Rows from block 7 of a small multi-label image tagger, named by matrix and row number. Rows with one number within an expert belong to one neuron, the router's apart. Each number is 128 + 32 x the weight over its row's rms, rounded and kept within 0 to 255. All counts start at 0.
Before each expert's rows are labels from the 100 images, of 14976, where the router gives the expert most weight on average: "top examples" is what is common among them; "place" is the part of the image that holds the peak. Only what is clearly more common there than usual is listed. The data: photos of plants, animals and fungi (iNaturalist).
# router: slot weights (model.blocks.7.mlp.router.weight, 16x256), inputs 0-85
# up: expert up (model.blocks.7.mlp.up, 16x512x256), inputs 0-85
# down: expert down (model.blocks.7.mlp.down, 16x256x512, transposed), outputs 0-85

# expert 13
top examples: phylum Chordata; class Aves
place: top left
router.13 [147 127 133 183 145 122  96  80 119 127 170 113 174 177  99 116 113 110 154 106 130 196 140 170 150 109 205 164  88  85 107  96 146 102 110  87 162  79 167  83 142 114 104 216  81 103 159  99  82 164 121 159 109 119 141 163 114 152 137 114  85  89 103 114 186 114 103 131 119 110 123 114 123 114 114  67 164 123 147 129 186 107 130 104 171  42]
up.0 [ 97 111 105 127  70 157 141 168 132  62 120 163 117  97 170 110  73 255 123 151 129  80 177  79 158  89  62 131 146 156 180 115 148  76 120 180 127  91 171  83 147 136 124 134 181 145 135 152  81 143 136 111 155  83 138  91 140 113 165 158 157 103 130 101 129 137 103 114 155 123 152 113  94 121 162 141 113  99  92 107  96 108 112  82 140 136]
down.0 [131 108 132 116  83 200  74 143 147  78 152 144 126 146 128 135 163  57 149 133 120 171 105 141 171 134 113 147 103  89 182 157 113 109 166 141 152  69 115 101 117 148 113 124  96 152 135  37 164 106 201 187 151  87 129 117 121  97 145 127  72 141 134 145 118 132 110 115 119 192 155 156 119  97 100 144  27 116 184 115 101  59 148 130 120 127]
up.1 [147  90 135 122 117 132 118 114 120 159 125 130 130 104 150 132 115  88  76 133  98 157 183 136 146 105  87 121 160 132 123 134  63 115 143 102 142  93  76 110 131 195 125 103 140 183 112  90 153  90 109 129 141  97 105 129 139 149 151 124 159 128 139 129 212 134 166  84 106  44 127 100 163  92 125  77  36 152 129 131 100 135 109 115  67  92]
down.1 [ 95 134 135  33  99 151 103  87 107 104 119 172 113  73 139 143 158 105  92 107 119  73 103  98 133 111  77 109 110 179 149 137 133 117  79 223 134 134 129  80 146 191  90  56 168 126  97 128 182 145 178 122 122 115 116  90 142 121 120 130 153 102 168 177 144 125 153 117 141  82 122 135 138 121 126 115 157 155 136 133 114 126  98 137 206 115]
up.2 [154  59 145 118  59 105 131 197 162 129 150 119  84 177 189 154 217 143  81 173 213 118 165  87 118  75 141  90 102  88 126  97 122  92 129 144  98 142 140 170 148 158 105 144 147 150 128 119 233 132 104 121 122 138 133  99 147 134  88 121 148 167 116 152 149 127 155  73 135 156 137 132 124 190 159 189  92 128 117 108 115 193 125 133  63 150]
down.2 [127 113 109  94 151 193 137  95 156 164 109 163 144 113 132 146 172 142 165 142 119  94 157  61 205 108 104 145 125 102 236  76 173 130 124 184 134 126 136 142 172 132  93  64 147 145 154 101 168 139 122 160 140  76 129  94 158 136 157  96 117 151 194 105  84 123 140 177 133  66 111 112 177 107  97  91 151 144 163 112 117 123 148  88 114 121]
up.3 [168 125 103 127 119 107 193  95 100 111 136 127 143  50 114 129 177 136 134 178  92  97  65 131 127  58  78 113 180 137 158  59 147  86 146 159  83  98  96 120  81 130 103 152 150 179  98 126 160 104 142  92 175 116 171 128  83 120 107 190 153 171  86 156  99 123 137 117  93 203 136 132 158 127  94 100 160  85 131 150 125 152 122 179 110 140]
down.3 [ 85 147  41  91 104 166  97 110 181  99 110 188 139 153 175 140 183 145 113 130 104 118 106 134 158 110  63 127 119 138  57 159 122 192 186 125  80 134  97 133 122 107 149  28 180 175  94  76 118 101 143 146 129 151 147 150 128  94  90 163 130 107 117 153 162 161 137  81  73 187  86 185 120 127 145 147  48 147 110 136 176 171 103 101 170  63]
up.4 [178  84 166 129 145  97 165  84 106 135 136 116 143  75 146 115 104 191 162 163  93 120 113 113 114  99  60 114 142 121 127 137 162 152 142 145 149 113 107 182 141  87 151 127 138 123  72  71 113  54 158 114 167 132  70  96 105 112 209 122  90  68 131 121  88 121 161 113 144 123 136  90 130  99 147 170 165 116 159 147 130 137  97 130 132 198]
down.4 [138 156 148 199  96 146 141 149 189 130  37 174 119 102  90 147 136 102 142 181 166 121 158 142 136 150  76 117 133 119 109 109  92  78 146 140 134 155 148  89 157 158  54 104 118 126 127 149 101 114 101 120 160 104 139 148 137 145 104 134  90  97  93 147 125 103 131 158 104  93 126 135  89 151  91 104  36 135 134 167 171 143 131 152 107 113]
up.5 [ 79  95 176 110  89 174 124 171  95 164  79 140 121  93 153 128 142 171 145 154  96 124  96  83 101 112  68  67 153 114 119  86 134 100 155 141 127 149 103 141 149 162 101  78 107 144 147  96 133  79 196 112  45 159 133 130 160  91  95 143 168 118 146 158 162 131 193  41 142 142 168 132 188 140  79 162 136  87 140 120  71 111 128 174  72 112]
down.5 [172  93  75 155  86 139 124  90 138 108 177 140 156 167 158 160 164 107 110 113  75 205 112 150 110  89  32  77  99  78 135 116 171 108  96 134 102 112 107  80 149 135 137  89 145 184 101 146 168 148 138 126 143 118 107  90 108 132 102 182  79 129 124 139 182 161 161 116 164 160 172 110 107 132 100 121 140  39 112 153 105  83 143  71 185 129]
up.6 [159 130 134  93 115  72 121 144 138 141 114 130  84 151 154 187 146 113 150 132 153  56 103 136 127 134  86 111 138 138 162  77  95 135 158 143 150  99  96 150 150 149  98 109 226 180 141  99 193  63  92  72 162 105 111  97 125 186  77  80 211 147 116 117  96 117 176 124 160 159 132 104 175 125 130 185 101 164 138 104  77 120  93 152 121 179]
down.6 [128 137  85 157 199 183 136 126 183 108  97 119 138 111 113 144 151 123  79 119 133 167  96  93 143 109 140  92  91  98  92  89 145 103  88 128  87  40 104 135 195 182 129  84 114  93  88  73  94 183 124 160 121 159  90 128 139 141 103 120 108 174  99  89 135 149 186 113 105  86 119 109 120 138 124 110 121 145  99  91 126 144 127 154 113 110]
up.7 [ 92 117 120  97 107  74 120 132  98 155 103  96  96 114 128  86 145 104  58 123 160  97 139 144 109 142  96  69 146 116 118 130  95 163 151 144  86  80 184 123 133 138 108 102 193 147 101 166 151 132  98 149 112 106 110 118 170 100 119 142 163 156 125  92 169  89 153 191 102 101  86 198  96 169  82 197 111 122  57  83  77 106 137 113 144 172]
down.7 [109 137 167  73 165 100  88 139 147 172  63 103 109 130 117 124 153 148  95  96 133 124 174 138  78 137  83 141 161 164  55  79 127 116  75 227 110 137 106  97 117 145 130 158 156 144  86 213 122 191 131  92  63 104 114 144  99 143  92  92 191  71 127  72 177 159 155 160 115 123  86 128 140 109 127  98  78 169  94 148 125 126 113 121 163 104]
up.8 [174 179 178  97  79  99 211 144 164 120  76  89 145 121 124 163 101 209 116  89 108  91 158 126 138 132  95 138 149 157 163 141 107 113  97 160 116 132  74 138  99 104 147 125 203 104  93 172 107  84 135  77 128  95 106 114 175 140 104 115 148 119 110  95  94 104 105 151 126 150 132 122 106 159 122 132 157 119 112 153 125 114 138 112 118 142]
down.8 [ 81  98 133 144 125  73 128 129 154 147  59 137 108  97 129 116 154 144 133 140 164 103 146 101 161 164 169 114 151 127 100 130  63 141 128 155  98 112  78 106  97  90 172 142 135 129 163 151 124 159 120 127  79 146  83 110 128 131 106 122 146 106 154  98 107 115 126 132 126  99 125 135 191 172  88 174 187 146  33 115 142 138 147 122  79 126]

# expert 5
top examples: phylum Arthropoda
place: top right; top centre
router.5 [ 88 168  91 166  97 124 168 172 131 108 129 113  90 127 168 162 121 145 163  73 113 123 154 146 165 143  63 155 189 157 169 112 128 158  99 115 165 143 122 185  94  99 175  75 172 168  91 163 129  65 142 103 118 117 132  97 133 122 184 109 188  96 126 102 140 140 138 118 144 176 158  82 146  93 126 105  77 132 143 146 131 155 132  91  93 106]
up.0 [176 139 159 124 116  42 188  67  89 101  96 154 173 143  95  83 121 108 119 123 112  65 132 142 137  70 138 127 109 106 116 106 122 123 167 148  97 201 192 100 175 129 106 194 129 146  93  96 142 180 139 176 130 129 150 143 138 156 111 146 125 134 108  83  75 140 131 135 137 145 107 148  88 164 151 120 155 126 200 135 151  92 127 134 107 102]
down.0 [ 70 141 113 165  82 100 143 122 219 123 109 132 126 101 205 113 148 119 146 105  84 173 175 145 179 175 121 123 175 127 148  86 220  70 111 160 106 109 150 141 122 112  84  92 113 118 166 135 111 100 142 182 125 124 109  78 156 111 165 132  85 142 127 106 212  87 128  92 102 160 135  84 104 115 119 130 146 193 108 189 145 140  95  91 144 114]
up.1 [114 159 107 142 105 156 149 102  74 104 102  90 160 121 109 113 181  99  99 193 219 139  80 120  96 108 130 132 137 101 140 166 133 114 107 134 148 153 178  97 140  74 150 111 129 131 125 130  82 134 112 134 129 171 128 110  71 129 132 140 104 122 102  57 123  54 107 163 112  60 184 124 173 179 139 128  89 133 127 136 110 130 135 212 133 146]
down.1 [127 187 126 109 165 190 147 101 159 122 117 114  97 129  90 119 135 129 110 108 169 114  92 114  67 117 130 104 151  57 129 130 179  45 138 136 117 110 107 147  78 153 125  60 143 105  91 107  84 140 123 127 166 197 141 149 149 161 141 123  78 148 141 130 124 155 129  99 166 119 173 178 150  96  80 167  97  72 123 131  85 155  78 104 169  99]
up.2 [ 89 141  85 108 114 182 143 104 131  95 142 155  98 134 130 154 162  35 130 154 164 115  99 140 162 124 168 124  44 134  74 139 172  72 117  91 137 108 153 178  65 125  79 138 118 112  99 100 170 153 168 101 168 153 142 126 135 160 167 147 116 154  66 136 131 107 102 125 120 134 135  99 140 133 158 114 160 108 156 101 157 202 104 152  91  81]
down.2 [111 116 180 153 166  96  85 103 156 159 113  89 156 111 137 135 126 124 189 115  97 168 152 151 156 167  90 117 157 116  69 124  79 134 132 141 138  94  95 141 114 108 166 104 130  96 130 105 136 137 151 187 127  65  66  92 152 124 161  81 130 112  89 106 177 147 118 144 131  48 137  64  95 156  86 142 108 194  88  95 158 151 168 129 112 119]
up.3 [128 179 124 152 113 132 155 120 140 162  96 144  64  43 130 103 130  66 161 175 190  84  82 152 127 134 154 134 102 213 107 132 177 114 116  84  90 114 158 105 110 109 119 141  86 111  71  69 140 111 128 155 130 173  93 101 167 155  39  92 123 136 114 152 122 108 143 118 152 116 119 133 127  81 114 112 151  97 105 101 137 130 118 136 180 108]
down.3 [132 144 151 142  90  92 104 113 197 134 162  55 112 141 179 134  95 128 132 126  65 122 107 118 180 113  92 160  82 120 173 164 105 183 159 131 152 157 123 155 148  94 163 156  97 124 153 147 155 143  85 139 109  70 181  26 184  78 106 127 149 157 106  98  83 145 130 135 126  76 136 151 157 156 164 149 142 181  97 117 156  71 121 178 188 133]
up.4 [110 157  88 120 154 182 157 140  77  91 187 147 133 119 104 141  57  70 143 153 110  85 133 187 102 125 154 165  82 116 120 211 105 144 125 158 132 102 122  82 103 188 152 149  96  97 154  43 137 158  92 108 117  89 152 103 150 123  79 122 101 170  78 122 149 121  98 187  94 123 114 153 140  80  80  86 149 100  85 120 135 108 128  91 131 151]
down.4 [115 145 128 129 130  95 136 112 150 155  83 119 141  74 102 134 131 131 196 162 107  59 174 117 169 145 147 171 135 122 135 161 110  92 129 116 131 117 166 130 155  72  52  84 100 121 183 159 112 117  83 159 153 102 115  69  82  97 160  86  90 158 139  86 183 124  84 147  78 104 102  90 133 191 201 189 177 131  82 151 100 188  63 100 134 163]
up.5 [151 119 146 115 116 106 134 111 122 149 145 107  97 122  71 185 171 169 128 162 151 192 105  77  60  52 123 101 111 106  85 137 158 103 102 159 142 160  90 141 110 122 148 146  96  88  75  76 116 199 100 128 135 126  47 162  90 105 148 124  97 110 120 102 150 146 128 137 136 117 145 145  68 157 147 171 153 120 118 135 121 175 104 246 126 151]
down.5 [173 151  95 165 124 106 114 114 118  95 151 141 129 138 145 133 137  69  69  86 120 169 117 151 166 137 133 144 148 141 113 170 170 104 146 159 141 207 114  77 112 186 127 150 123  93 117 103 113 151 164 124  86 124  94 147 125 207 109 110  98 144  80  95 144  96 136  95  90 179 118 105 137  85 173  51  62 143  85 136 125 143 139 116 159 105]
up.6 [133 139  81 139 147 165 138 152  76 155 171 111 138 188 125 181 164 105  71 176 171 116 157 137 106 116 189 158  89  99 100 120  94 196 113  94 106 131 154 104  85 137 114 151 111 126  40  91 207 167 117  81  93 116 110 139  87  92  99 154 138 127  96 128 131 113 156 130 121 159 129 176  95  81 105 109  96 147 123 112 119 120 166 150 181 140]
down.6 [137 116  93 159 122  89  88 112 101 125 130 123 126 111 131 138 148 106 147  82  86 131 117  83 155 121  87 106  92  86  92 132 181  67 150 108 142 168 141  92 124 146 148 103 120 116  64 108 142 104 129 178 120 113 112  80 122  90 169 145  72 117  89 148 169 142  98 148 164 139 129 135 183 117 149 182 164 140 106  95 160  63 111 123 124 161]
up.7 [145 116 107 116  55 158 120 172 123 119 129 123 155 102 128 147 165  79  53 128 117 140 173  67 122 165 117  54 165 149 172 164 165 126 155 187 119 117 114 166 134  71  91 186 117 107  87  96 135 118 104 140 113 168  96 142 132 111  91 147 163 132 166 165 101  67 115 143  77 170  79 138 128  93  73 188  99  82 109  90 124 101 119  98 105 106]
down.7 [105 112 127 134 102 112  90  99 108 159 162 136 147 161 157 132 170 128  89 191 158 185 122 155 155 129  76  96 163  37  83  72 160  45 120 105  65  67 120  99 134  80  97  98 104 165 143 141 142 154 142 112 121  86 124 119 145 130 145 149  99 112 146 155 156 148 115 122 137 166 140 136 149 122 133  59  68 132 126 123 126 141 142  96 138 124]
up.8 [140 190 162 118 111 145 168 158 141 121 127 141 102 121 119 155 129  73  87 148 141 132 154 128 128 146 132  50 176 111 153 135  96 112 154 130  70 107 118  87 113 173 134 177 138  66 121 115 186 156  98 120 144 115  77 162 132  96 146  84  74 112 174  73 165 127 138 166 143 103 135 136 105 163 184 125 103 119 142 136 169 135 107 129 118 128]
down.8 [105 153 103 174  64 131 121 138 153 146 119 149 111  96 133 105 145 141 145 124  66  99 133  98 150 203 128 155 160 140 116 119  82 177  75 131 125 145 168 111  93 112 143  52 132 155 110 146  92 124 100 193  96  57 135 108 134  74 128 175 121 120 144  76 139 110 215 138 134  86 127  92 119 141 120  86 101 183 134 103 128  52 121 130 136 117]

# expert 4
top examples: phylum Arthropoda; class Insecta; order Lepidoptera
place: top left
router.4 [152  98 140  85 107 129 178 184 148 181  66 117  84 100 149 153 154 199 129 109 125  84 143  89  91 150  81 109 185 129 122 104  82 120 140 167  88 117  62 121 169  87 124  97 140 107 131 162 140 109 109 128 115 107 126 115 125  79  62 121 151 103 150 130 130 121 132 116 152 161 134 163 109 131 122 175 140 121 142 145  53 150 116 155 122 135]
up.0 [165 119 156 106 118 119 150 215  31 149 113 116  75 137 131  88 146 174 146 119 176  90 159  97 114 162 151 110 197 138 118 106  96 161 154 162  62 107 101 121 174 116 155 132  54 126  97 188 153 156 102 179 116 190 132 110  91  54 107 149 111  77 164 158 140 119  99 116  94 118  85 152  93 136 140 165 104 121 152 157  97 142 147 176 149 149]
down.0 [ 94 134 148 214 136 141 126 119 162 104  66 203 152 133 116 134  46  91 156  96 130 177 108 138 167 197 122 145 110 110  76 132  99 124 155 106 173 164 145 147  92 153 202 113 184 148 139 132 156 129  75 116  87 130 136 106 111 124 168  97  56 125 157 163 135 152 153 116  99  99 111  95 159 155  79 135 106 134 162  88 181  68 194  69 135 141]
up.1 [141 111 122 121 117 124 140 158  92 129 117 163  90 158 125 127 100 154 135 153 141 212 123 197 159 125 149 168 131  83 163 145 143 145 134 126 137 117 170  82 106 154 132 132  87 123 120 137 162 109  77 175 110 137 163  80 109 122  98 103 126 118  77 148 166  68  84 162 142  82 136 141  81 138 166 161 149 130 129 112 212 182 147 147 152  93]
down.1 [100 124 110 150 128 139 100 172 163  92 117 184 149 131  90 132  87 115 144 130  74 167  91 118 163 101 134 143  41 128 146  93 113 139 167 113 152 107 169 133 118 166 155 130 134 158 119 141 129 114  63 124 128 168 153 145  86 123 135  97 132 116 179 146 123 122 194 140 125 145 181 114 180 128 132 116 114 148 212 105 128 118 134 101 236 110]
up.2 [154 177 143 126 130 145 134  89 124  83 152 126  98 159  39  51 111  69 151 156 139 144  82 170 136 117 189 124  65 157 153 148 138 105 128 110 136 108 158  88 102  99 167 154  95 136 140  79 135 154 147 149 136 138 103 172 123 115 161  45 132 120  78 136 168 123 176 132 101 138 101 116  97  82 125 132 154  88 172 124 162  66 112 131 255 124]
down.2 [160 131  80 171 141 116 126 127 108 111 143 183 126 109 154  71  96 115 132 101  72 171 125 119 173 135 152 115 138  74 144 141 102 101 186 118 123 108 156 181 106 195 132  77 109 158 154 145 181 123 106 137  90 145 119  77 132 152 126 126 127 117 101 128 165 113 163 123 118 131 162 139 183 147 111 126 119 139 195 155 153 128  90 136 180  96]
up.3 [161 100 210 114 126 127 168 128 146 103 106 115  89 108  90 162 122  89 121 127  91  99 145 107 151 132 146 130  67 114 124 163 113 124 121 169 171 136 143 190 109 121 116  40 111 210 136 133 188  93 164 128 115 153 153  77 169  81 140 163 166 116 132 115 105  98 126 103 147 147 162 104 138  94 171  98  77  77 137  73 137 130 146 125 106 158]
down.3 [184 163 100 143 118  79 139 124 190 137 132 162 144 159 109  94 107  78 142  37  92 178 161 150 103 179 103 116 155 139 109 161 153  66 106 106 178 126 148 130  77 111  93 128 111 136  56 140 157 152  75  97 118 114 148 104 180 196 131 121 118 166 139 140 168 178 111  98 135  83 140 102 142 126 118 139 107 106  97 118 152  88 138 121  72 141]
up.4 [183  63 117 159  89 118 168  90 108 152 128 154 142  95  64 116 148 131  89 105  98  88 143 153 231 119 151 127 114  72 117 173 102 165 113 127 132 143 166 126 121  38 152 217 129 146  95 142 109  67 122 160 128 117  98 139 136  97 109 105 102 105 111 149 108 130 147 146 107  65  52 188 152 106 160 137 137 129 138 125 187  57 174  98 129 145]
down.4 [142 105 109 153 137 123 115 137 172 108  90 148 145 122 131 120  81 178 172 129  82 145 120 126 192 149 130 109 101 151 121 135 100 146 131  96 158  95 161 164 126 156 135  35 157 138 116 114 171  84  61 109 126 123 104 109 135 159 136 166 103 143 176 132 110 136 130  94 151 103 176 113 143 171  73 154 156 172 138  99 147  84 121  80 144 148]
up.5 [137 187 139 179 174 179 138 121 120  77 146 178 117 131 145 107  41  70 171 160 117  99 101 166 123  98 123 181  85 170 180 140 157 159 104 139 162 159 136 117 138 148 147 124  99 148 134  55 106 152 203 129 154 130 223 155 114 126 100  77 119 146 129 126 114  64  87 140 121 185 136 129 187 141  93  77 117 124 127 131 162  94  37 119 167 123]
down.5 [124 146 147 116 119 212 147 119  97 133 104 159 159 136 118  75 126  78 118  96 103 162 130 165 148 168 119 184 142 139  62 142 144  82 100 120 194 153 169 154 101 112 127 132 150 164 112 146 126 158  92 125 105 159 159 150 137 157 196 103  73 117 123  85 209 106 130  87  75 132 148  80 147  93 116  56 113 124 133 134 144  67  78  84 106 112]
up.6 [ 45 115 170 168 110 120 124  87 105 111 138 150 153 123  80 174 112  76 151 153 139 130 116 153 191 132 149 113 129  63 119  69 152 173  86 124 159 156 171 122 151 103 150 181 149 116 107 132 135 131  71 190 137 133  79 113  78 128 149 124 104 136 133  99 106 114 176 131 138  93  77 170 146 152 120 145 145 131 106 115 175 103 125  64  73 154]
down.6 [155 120 150 150 136 141  99 117 164 119 146 156 136 100  64 152 129 169 167 125  94 107  93 129 149 176 116 127 101 161 102 115 115 128 117 138 135  97 121 171 155 146 152  64 121 101 135  98 125 122  81 133 146  98 120 183 184 144 155 128  93 108 163  92  73 121  60 114 139  56 148 104 171 159  86 194 183 141 129 109 139 100  87 114 100 192]
up.7 [190 130 135  96  61 147 148 114 146 137 105 108  96 144  92 103 166 116  97  92 125  91 140 105 143  98 119 129  94 116 143 148  98  87  62 155 106  62 138 186 133 100  96 140 114 209 136 146 189 107 147 132  99 177 168  86 118 116 117 126 218 115 133 121 110 135  96 107 145 132  67 150 143 104  98 150  94 125 192  92 144 124 122 110 105 120]
down.7 [178 125 133 172 148  95 137 124 164  99 169 186 148 189 143 116  80 155  88 109 111 163 152 138 120 148 134  74 162 115 134 143 118 101 153  90 155 159 177 155 103 122 121 121 133 122 105 112 156 127  84  92 133  74  90 107 188 138 123 150  44 177 117 149 130 126 129  74 126  98 171 110 130 170 143 178 115 152  89 136 155 109 129 100 143 143]
up.8 [125 128 168 144  89 115 121  59 100  96 132 165  82 139 120  75 116 117 115 142 110 156 146 103 132  88 102 148 127 113 104 151 155 200 142  89  93 111 113  76 103 156 160 168  85 146  88  98 166 109 143 106 142 152  98 160 100 131  98 128 152 137 106 149 128 149 185  98 106 142 111 102 178  45 135 120 130 125 112  97 128 152 141  90 154 126]
down.8 [183 171 137 162 168 115 116 119 111 135 126 150 136 122 141 165  94 104 139 125 157 191 123 119 187 139 106 150  82 151 119 174  97 161  89  90 178  86 186 147  94 175 130 104 135 151 121 102 147 142 144 110 131 161 109 102 146 149 148 112 120 144 162 106 172 103 156 155 123 151 138 103 133 150 120 136 109 187 185 100 140 110 124 102 210 108]

# expert 2
top examples: class Magnoliopsida; phylum Tracheophyta; kingdom Plantae
place: top left
router.2 [104 120 113  77 108 157  73 114 101 102 117 192  86 121 117 121 135  96  74 206 138 119 109 111 101 143 157  63  71 106 112 187 155 149 131 133  89 102 110 142 181 110 114 131 156 150 152 137 154 135 112 115 173 185 146 124 131 130 136 179 142 169 144 162 100 130 150 102 175 161 155 156 172 181  96 136 121 112 115  61 140 152 127 134 113 139]
up.0 [118 149 161 151 169  84 112  83 136 156 115  93 112 125 116  82  71  89 166  95 113 140 132 171 152  99  86 158 183 152 131  79 136 114  82 180 207 169 200 138 103 153 133  86  75 144  87 134 164  92 142 131 125 121 106 107 155  92 151  84 107 108 160  76 182 156 172 168 145 148 118 125 124  96 136 163 161 154 171 148 137  69 114  73 108 128]
down.0 [151 125 100 170  29 170  92  88 146 132 144 171 136 122  90 161 127  77 157  99 141 172  98 138 104 219 150 145 109 113 110 187 131 140 123 138 103 103 100 126 155 153 172 127 118 156  75 152 139 169 104 129  91 116 161 191 162 121 106 105  60 105 122 115 130 198 134 139  81 147 150  94  96 127 169 127 109 131 122 149 100 101 173  88 144 105]
up.1 [ 89 135  95 137  23 120 155 163 141 148  64 135 117 125 118 106  94 117 106 124 101 154  40 128 160 116  79  99 103  80 100 149 145 119 172 132  97 140 167 143 108 119 169 111 183 147 128 165 188 118 117  79 143 126 117 134 167 108 148  92  99  84 148  71 203 130 211 131 171 129 186 128 162 144 100 137 186 136 111 134 133 148  78  88 106  79]
down.1 [136 108 162 163 119 112 157  86 128 152 121 136 163 143  98 151 113 153 181  78  95 184 105 136 146 169 135 120  99 114  63 116 120 149  85 109 119 156 160 119 145 161 155 136  92 173 105 100 152 134 148 113 106  80 111 211 138  81 133 173  40 121 177 132 159 149 127 170  61 123 115  88  74 127 169 137  97 162 170 139 105  76 135 103 143  95]
up.2 [126 130 183 125 154  95 122  34 164 156 198 133 149  87 120 147 141 106 137 154 106 145 222 188 161  87 130 127 130 125 137 119 110  64  58 138 170 103 113 182  96 121  62  90  91 191 124  94 132 137 168  98 113 110  85 183 121 154 179 151 156 173 140 123 134 124 152  90 139 128 136 110 127  36 103  53 126 150 122 103 112 127  78  92 123  97]
down.2 [141  70 107 107  78 132 109 140 149 166  72 193 125 134 148 150 114 157 149  43 151 138  92 117 114 131 151 129 112 103 138 143 173 131 117 113  72 157  73 115 135 171 128 108  85 211  29 130 126 114  93 132  77 160 184 144 114 162 137 133  66 117 148 116 147 168 112 128 141 168 148 114 112 137 158 135 150 106 160  95 170 112 204 110 135 176]
up.3 [157 133 107 134 172 107 122 141 177  88 207 121 153  98 129 145 131 182 172  86 130 112 173 106  99 118 149 138 133 237 125 103 114  51 140 123  81 127 135 111 156 214 120 163 151 100 123 148 121 122 137  49 128 144 137 141 111 131  64 116 138 143  87 105 174 135  96 106 174 122 138 181 106 138 116 172 138 154  69 119 129 151 139 139 153 179]
down.3 [156 134 165 152  93  56 130  90 150 167 112 145 103 136 116 132 151 185 153 103 122 128 143 103 195 160 157 100  88  82  84  84 122 126 102 133 125  77 138 118 105  62 124  98 129 185  57 126 118  85 119  61  38 131 138 102 173 122 130 159 111 101 157 135 100 141 143 115 108 174 101 122 138 163 165 141 102 160 189 143 130  44 173 113 135 155]
up.4 [176 152 111 171 137  79 143  87 107 136 112  85 145 156 147 122  95 195 188 118 120 127 108 141 185 137 147 106 117 180 124 155 112 122 103 122 127  97  65 151 167 127 124  95 157 153 106 137 122 120 156  88 162 125  82 138 110 145 130  95  45  84 179 113 107  68 140 110 141 103 115  53  84 186  71 153 142 146  95 166 120 136 123 115  79 158]
down.4 [ 72  99  95 125  84 188 146 165 145 110 122 169 101  93  87  87  51 134  75 134 155 158 123  96 101  80 148  81  96 139 149 162 152 130 125 162  75 157  54 132 119 116 114 161 139 118 142 122 114 125 100 167  83 122 176 161 152 124 151 120 178 120  93 198  69 142 183 142 109 193 131 168 165 114 131 135 147 124 121 119 210 181  94 126 138 140]
up.5 [124  59 156 129 144 117 130 152 115 188 103 105 126 102  74 132  94 152 110 139  71 168 210 138 128  92 112 104 133  57  93 111 112 112 112 121 107  74 140 130 141  48 108 161 168 162 136 166 125 157 139  91  47 105  96 133 126  67 134 183  94  76 111 127 145 156 173 143 111  80 142 109 108 143  87  99 159 133  92 133 143 141 173 131 122 105]
down.5 [161 106 165 152 171  83 149 131 141 119 114 111 161 145 101 129 132 162 187  38 116 159 113 128 176 164 152 126 138 121 145 109 118 148 117 114 150 159 100 111 123 130 115 162 149 194 118 120  88 151 145 120 124 110  96 133 119 102 110 166  82 102 153 100 175  90 136 179  77 130  87  79  74 127 129 134 142 179 145 137 142  92 200 122 140 124]
up.6 [ 92 111  62 129  60 143 126 139 103 165  58 152 172 121 100 149 138 112  85 137 139 154  95  82 127 150 125  96  84  31  85 132 191 116 126 128  93  97 118  58 165 169 155 133 153 130 131 185 171 141  68 101 176 161 149 114 103 137  73 117  96 110 140 150 175 164 151 127 161 113 151 140 152 123 129 164 189 146 142 115 125 167 120 133  76 134]
down.6 [134  89 156 126 108  97 150  76 180 167 107 118 132 119 107 151 125 158 190  80 113 165 106 112 161 136 147 107 135 104  87 104 103 135  82 105 123 126 141 126 108 119 119 142 115 189  90 117 136 141 136 104  65  78 100 183 123 100 122 150  94  50 181 135 144 159 145 157  71 137 137 103  81 121 156 140 121 158 175 134 109  82 176 100 116 116]
up.7 [168 108 115  89 169 109 111 109 178 163 172  70 142  89  68 123 139 118 131 114 105 126 186  97 135 123 157 153 164 150 136 104  65 110 123 112 170 102 183 148 130 129 120 119 153 115 125 154  96 139 150 122  87 121  80  75 148 121 131 151  75 185  95 141 155 103 147 198 112 103 140 114  74 171 122  91 108  99  46 132 159 113 185  97 127 165]
down.7 [158 110 133 135 167 102 128 118 135 133 154 122 147 129  99 133 136 148 176  69  89 152 178 173 168  99 133 133 154 135 183 142 148 122 102 120 186 198 191 116 149 127  72 145 104 142  79 116 118 107 144 122 121 138  85 153 112  99 149 201  63 111 147 104 150 106 116 164 165  70 126  72  86 109 163  79 153 186 137 164 155 116 216 102  92 121]
up.8 [120 157 147 111 168 122  89 143  60 110  91 114 124 160 153 145 109 157  92 108 193 132 164 115 105 150 101 113 166 151 140  95 112 168 149 119 117  97 124  53 141 202 138 171 153  93 123 110 195 143 109 164 106  92 132 109 145 149  44  46 174 120 151  90 107 102  97 152  81 127  82 174 104 135 100 164 102 124 140 147 123 133 183  58 164 192]
down.8 [123  98 105 110 130 127 105 158 196 142  99 157 149 119 148 140 145 172 137  51 101 145 151 146 150 147 110  79 185  68 121 109  80 156 121  87 102 100  89 145 104 129 139 103 159 154  76 126 178  75 113 130  78  90 107 135 140 145 128 180 106  84 167 148 139 176 118 141 118 118 128 119 126 190 135 133 125 152 172 115  94 127 155 145 120 160]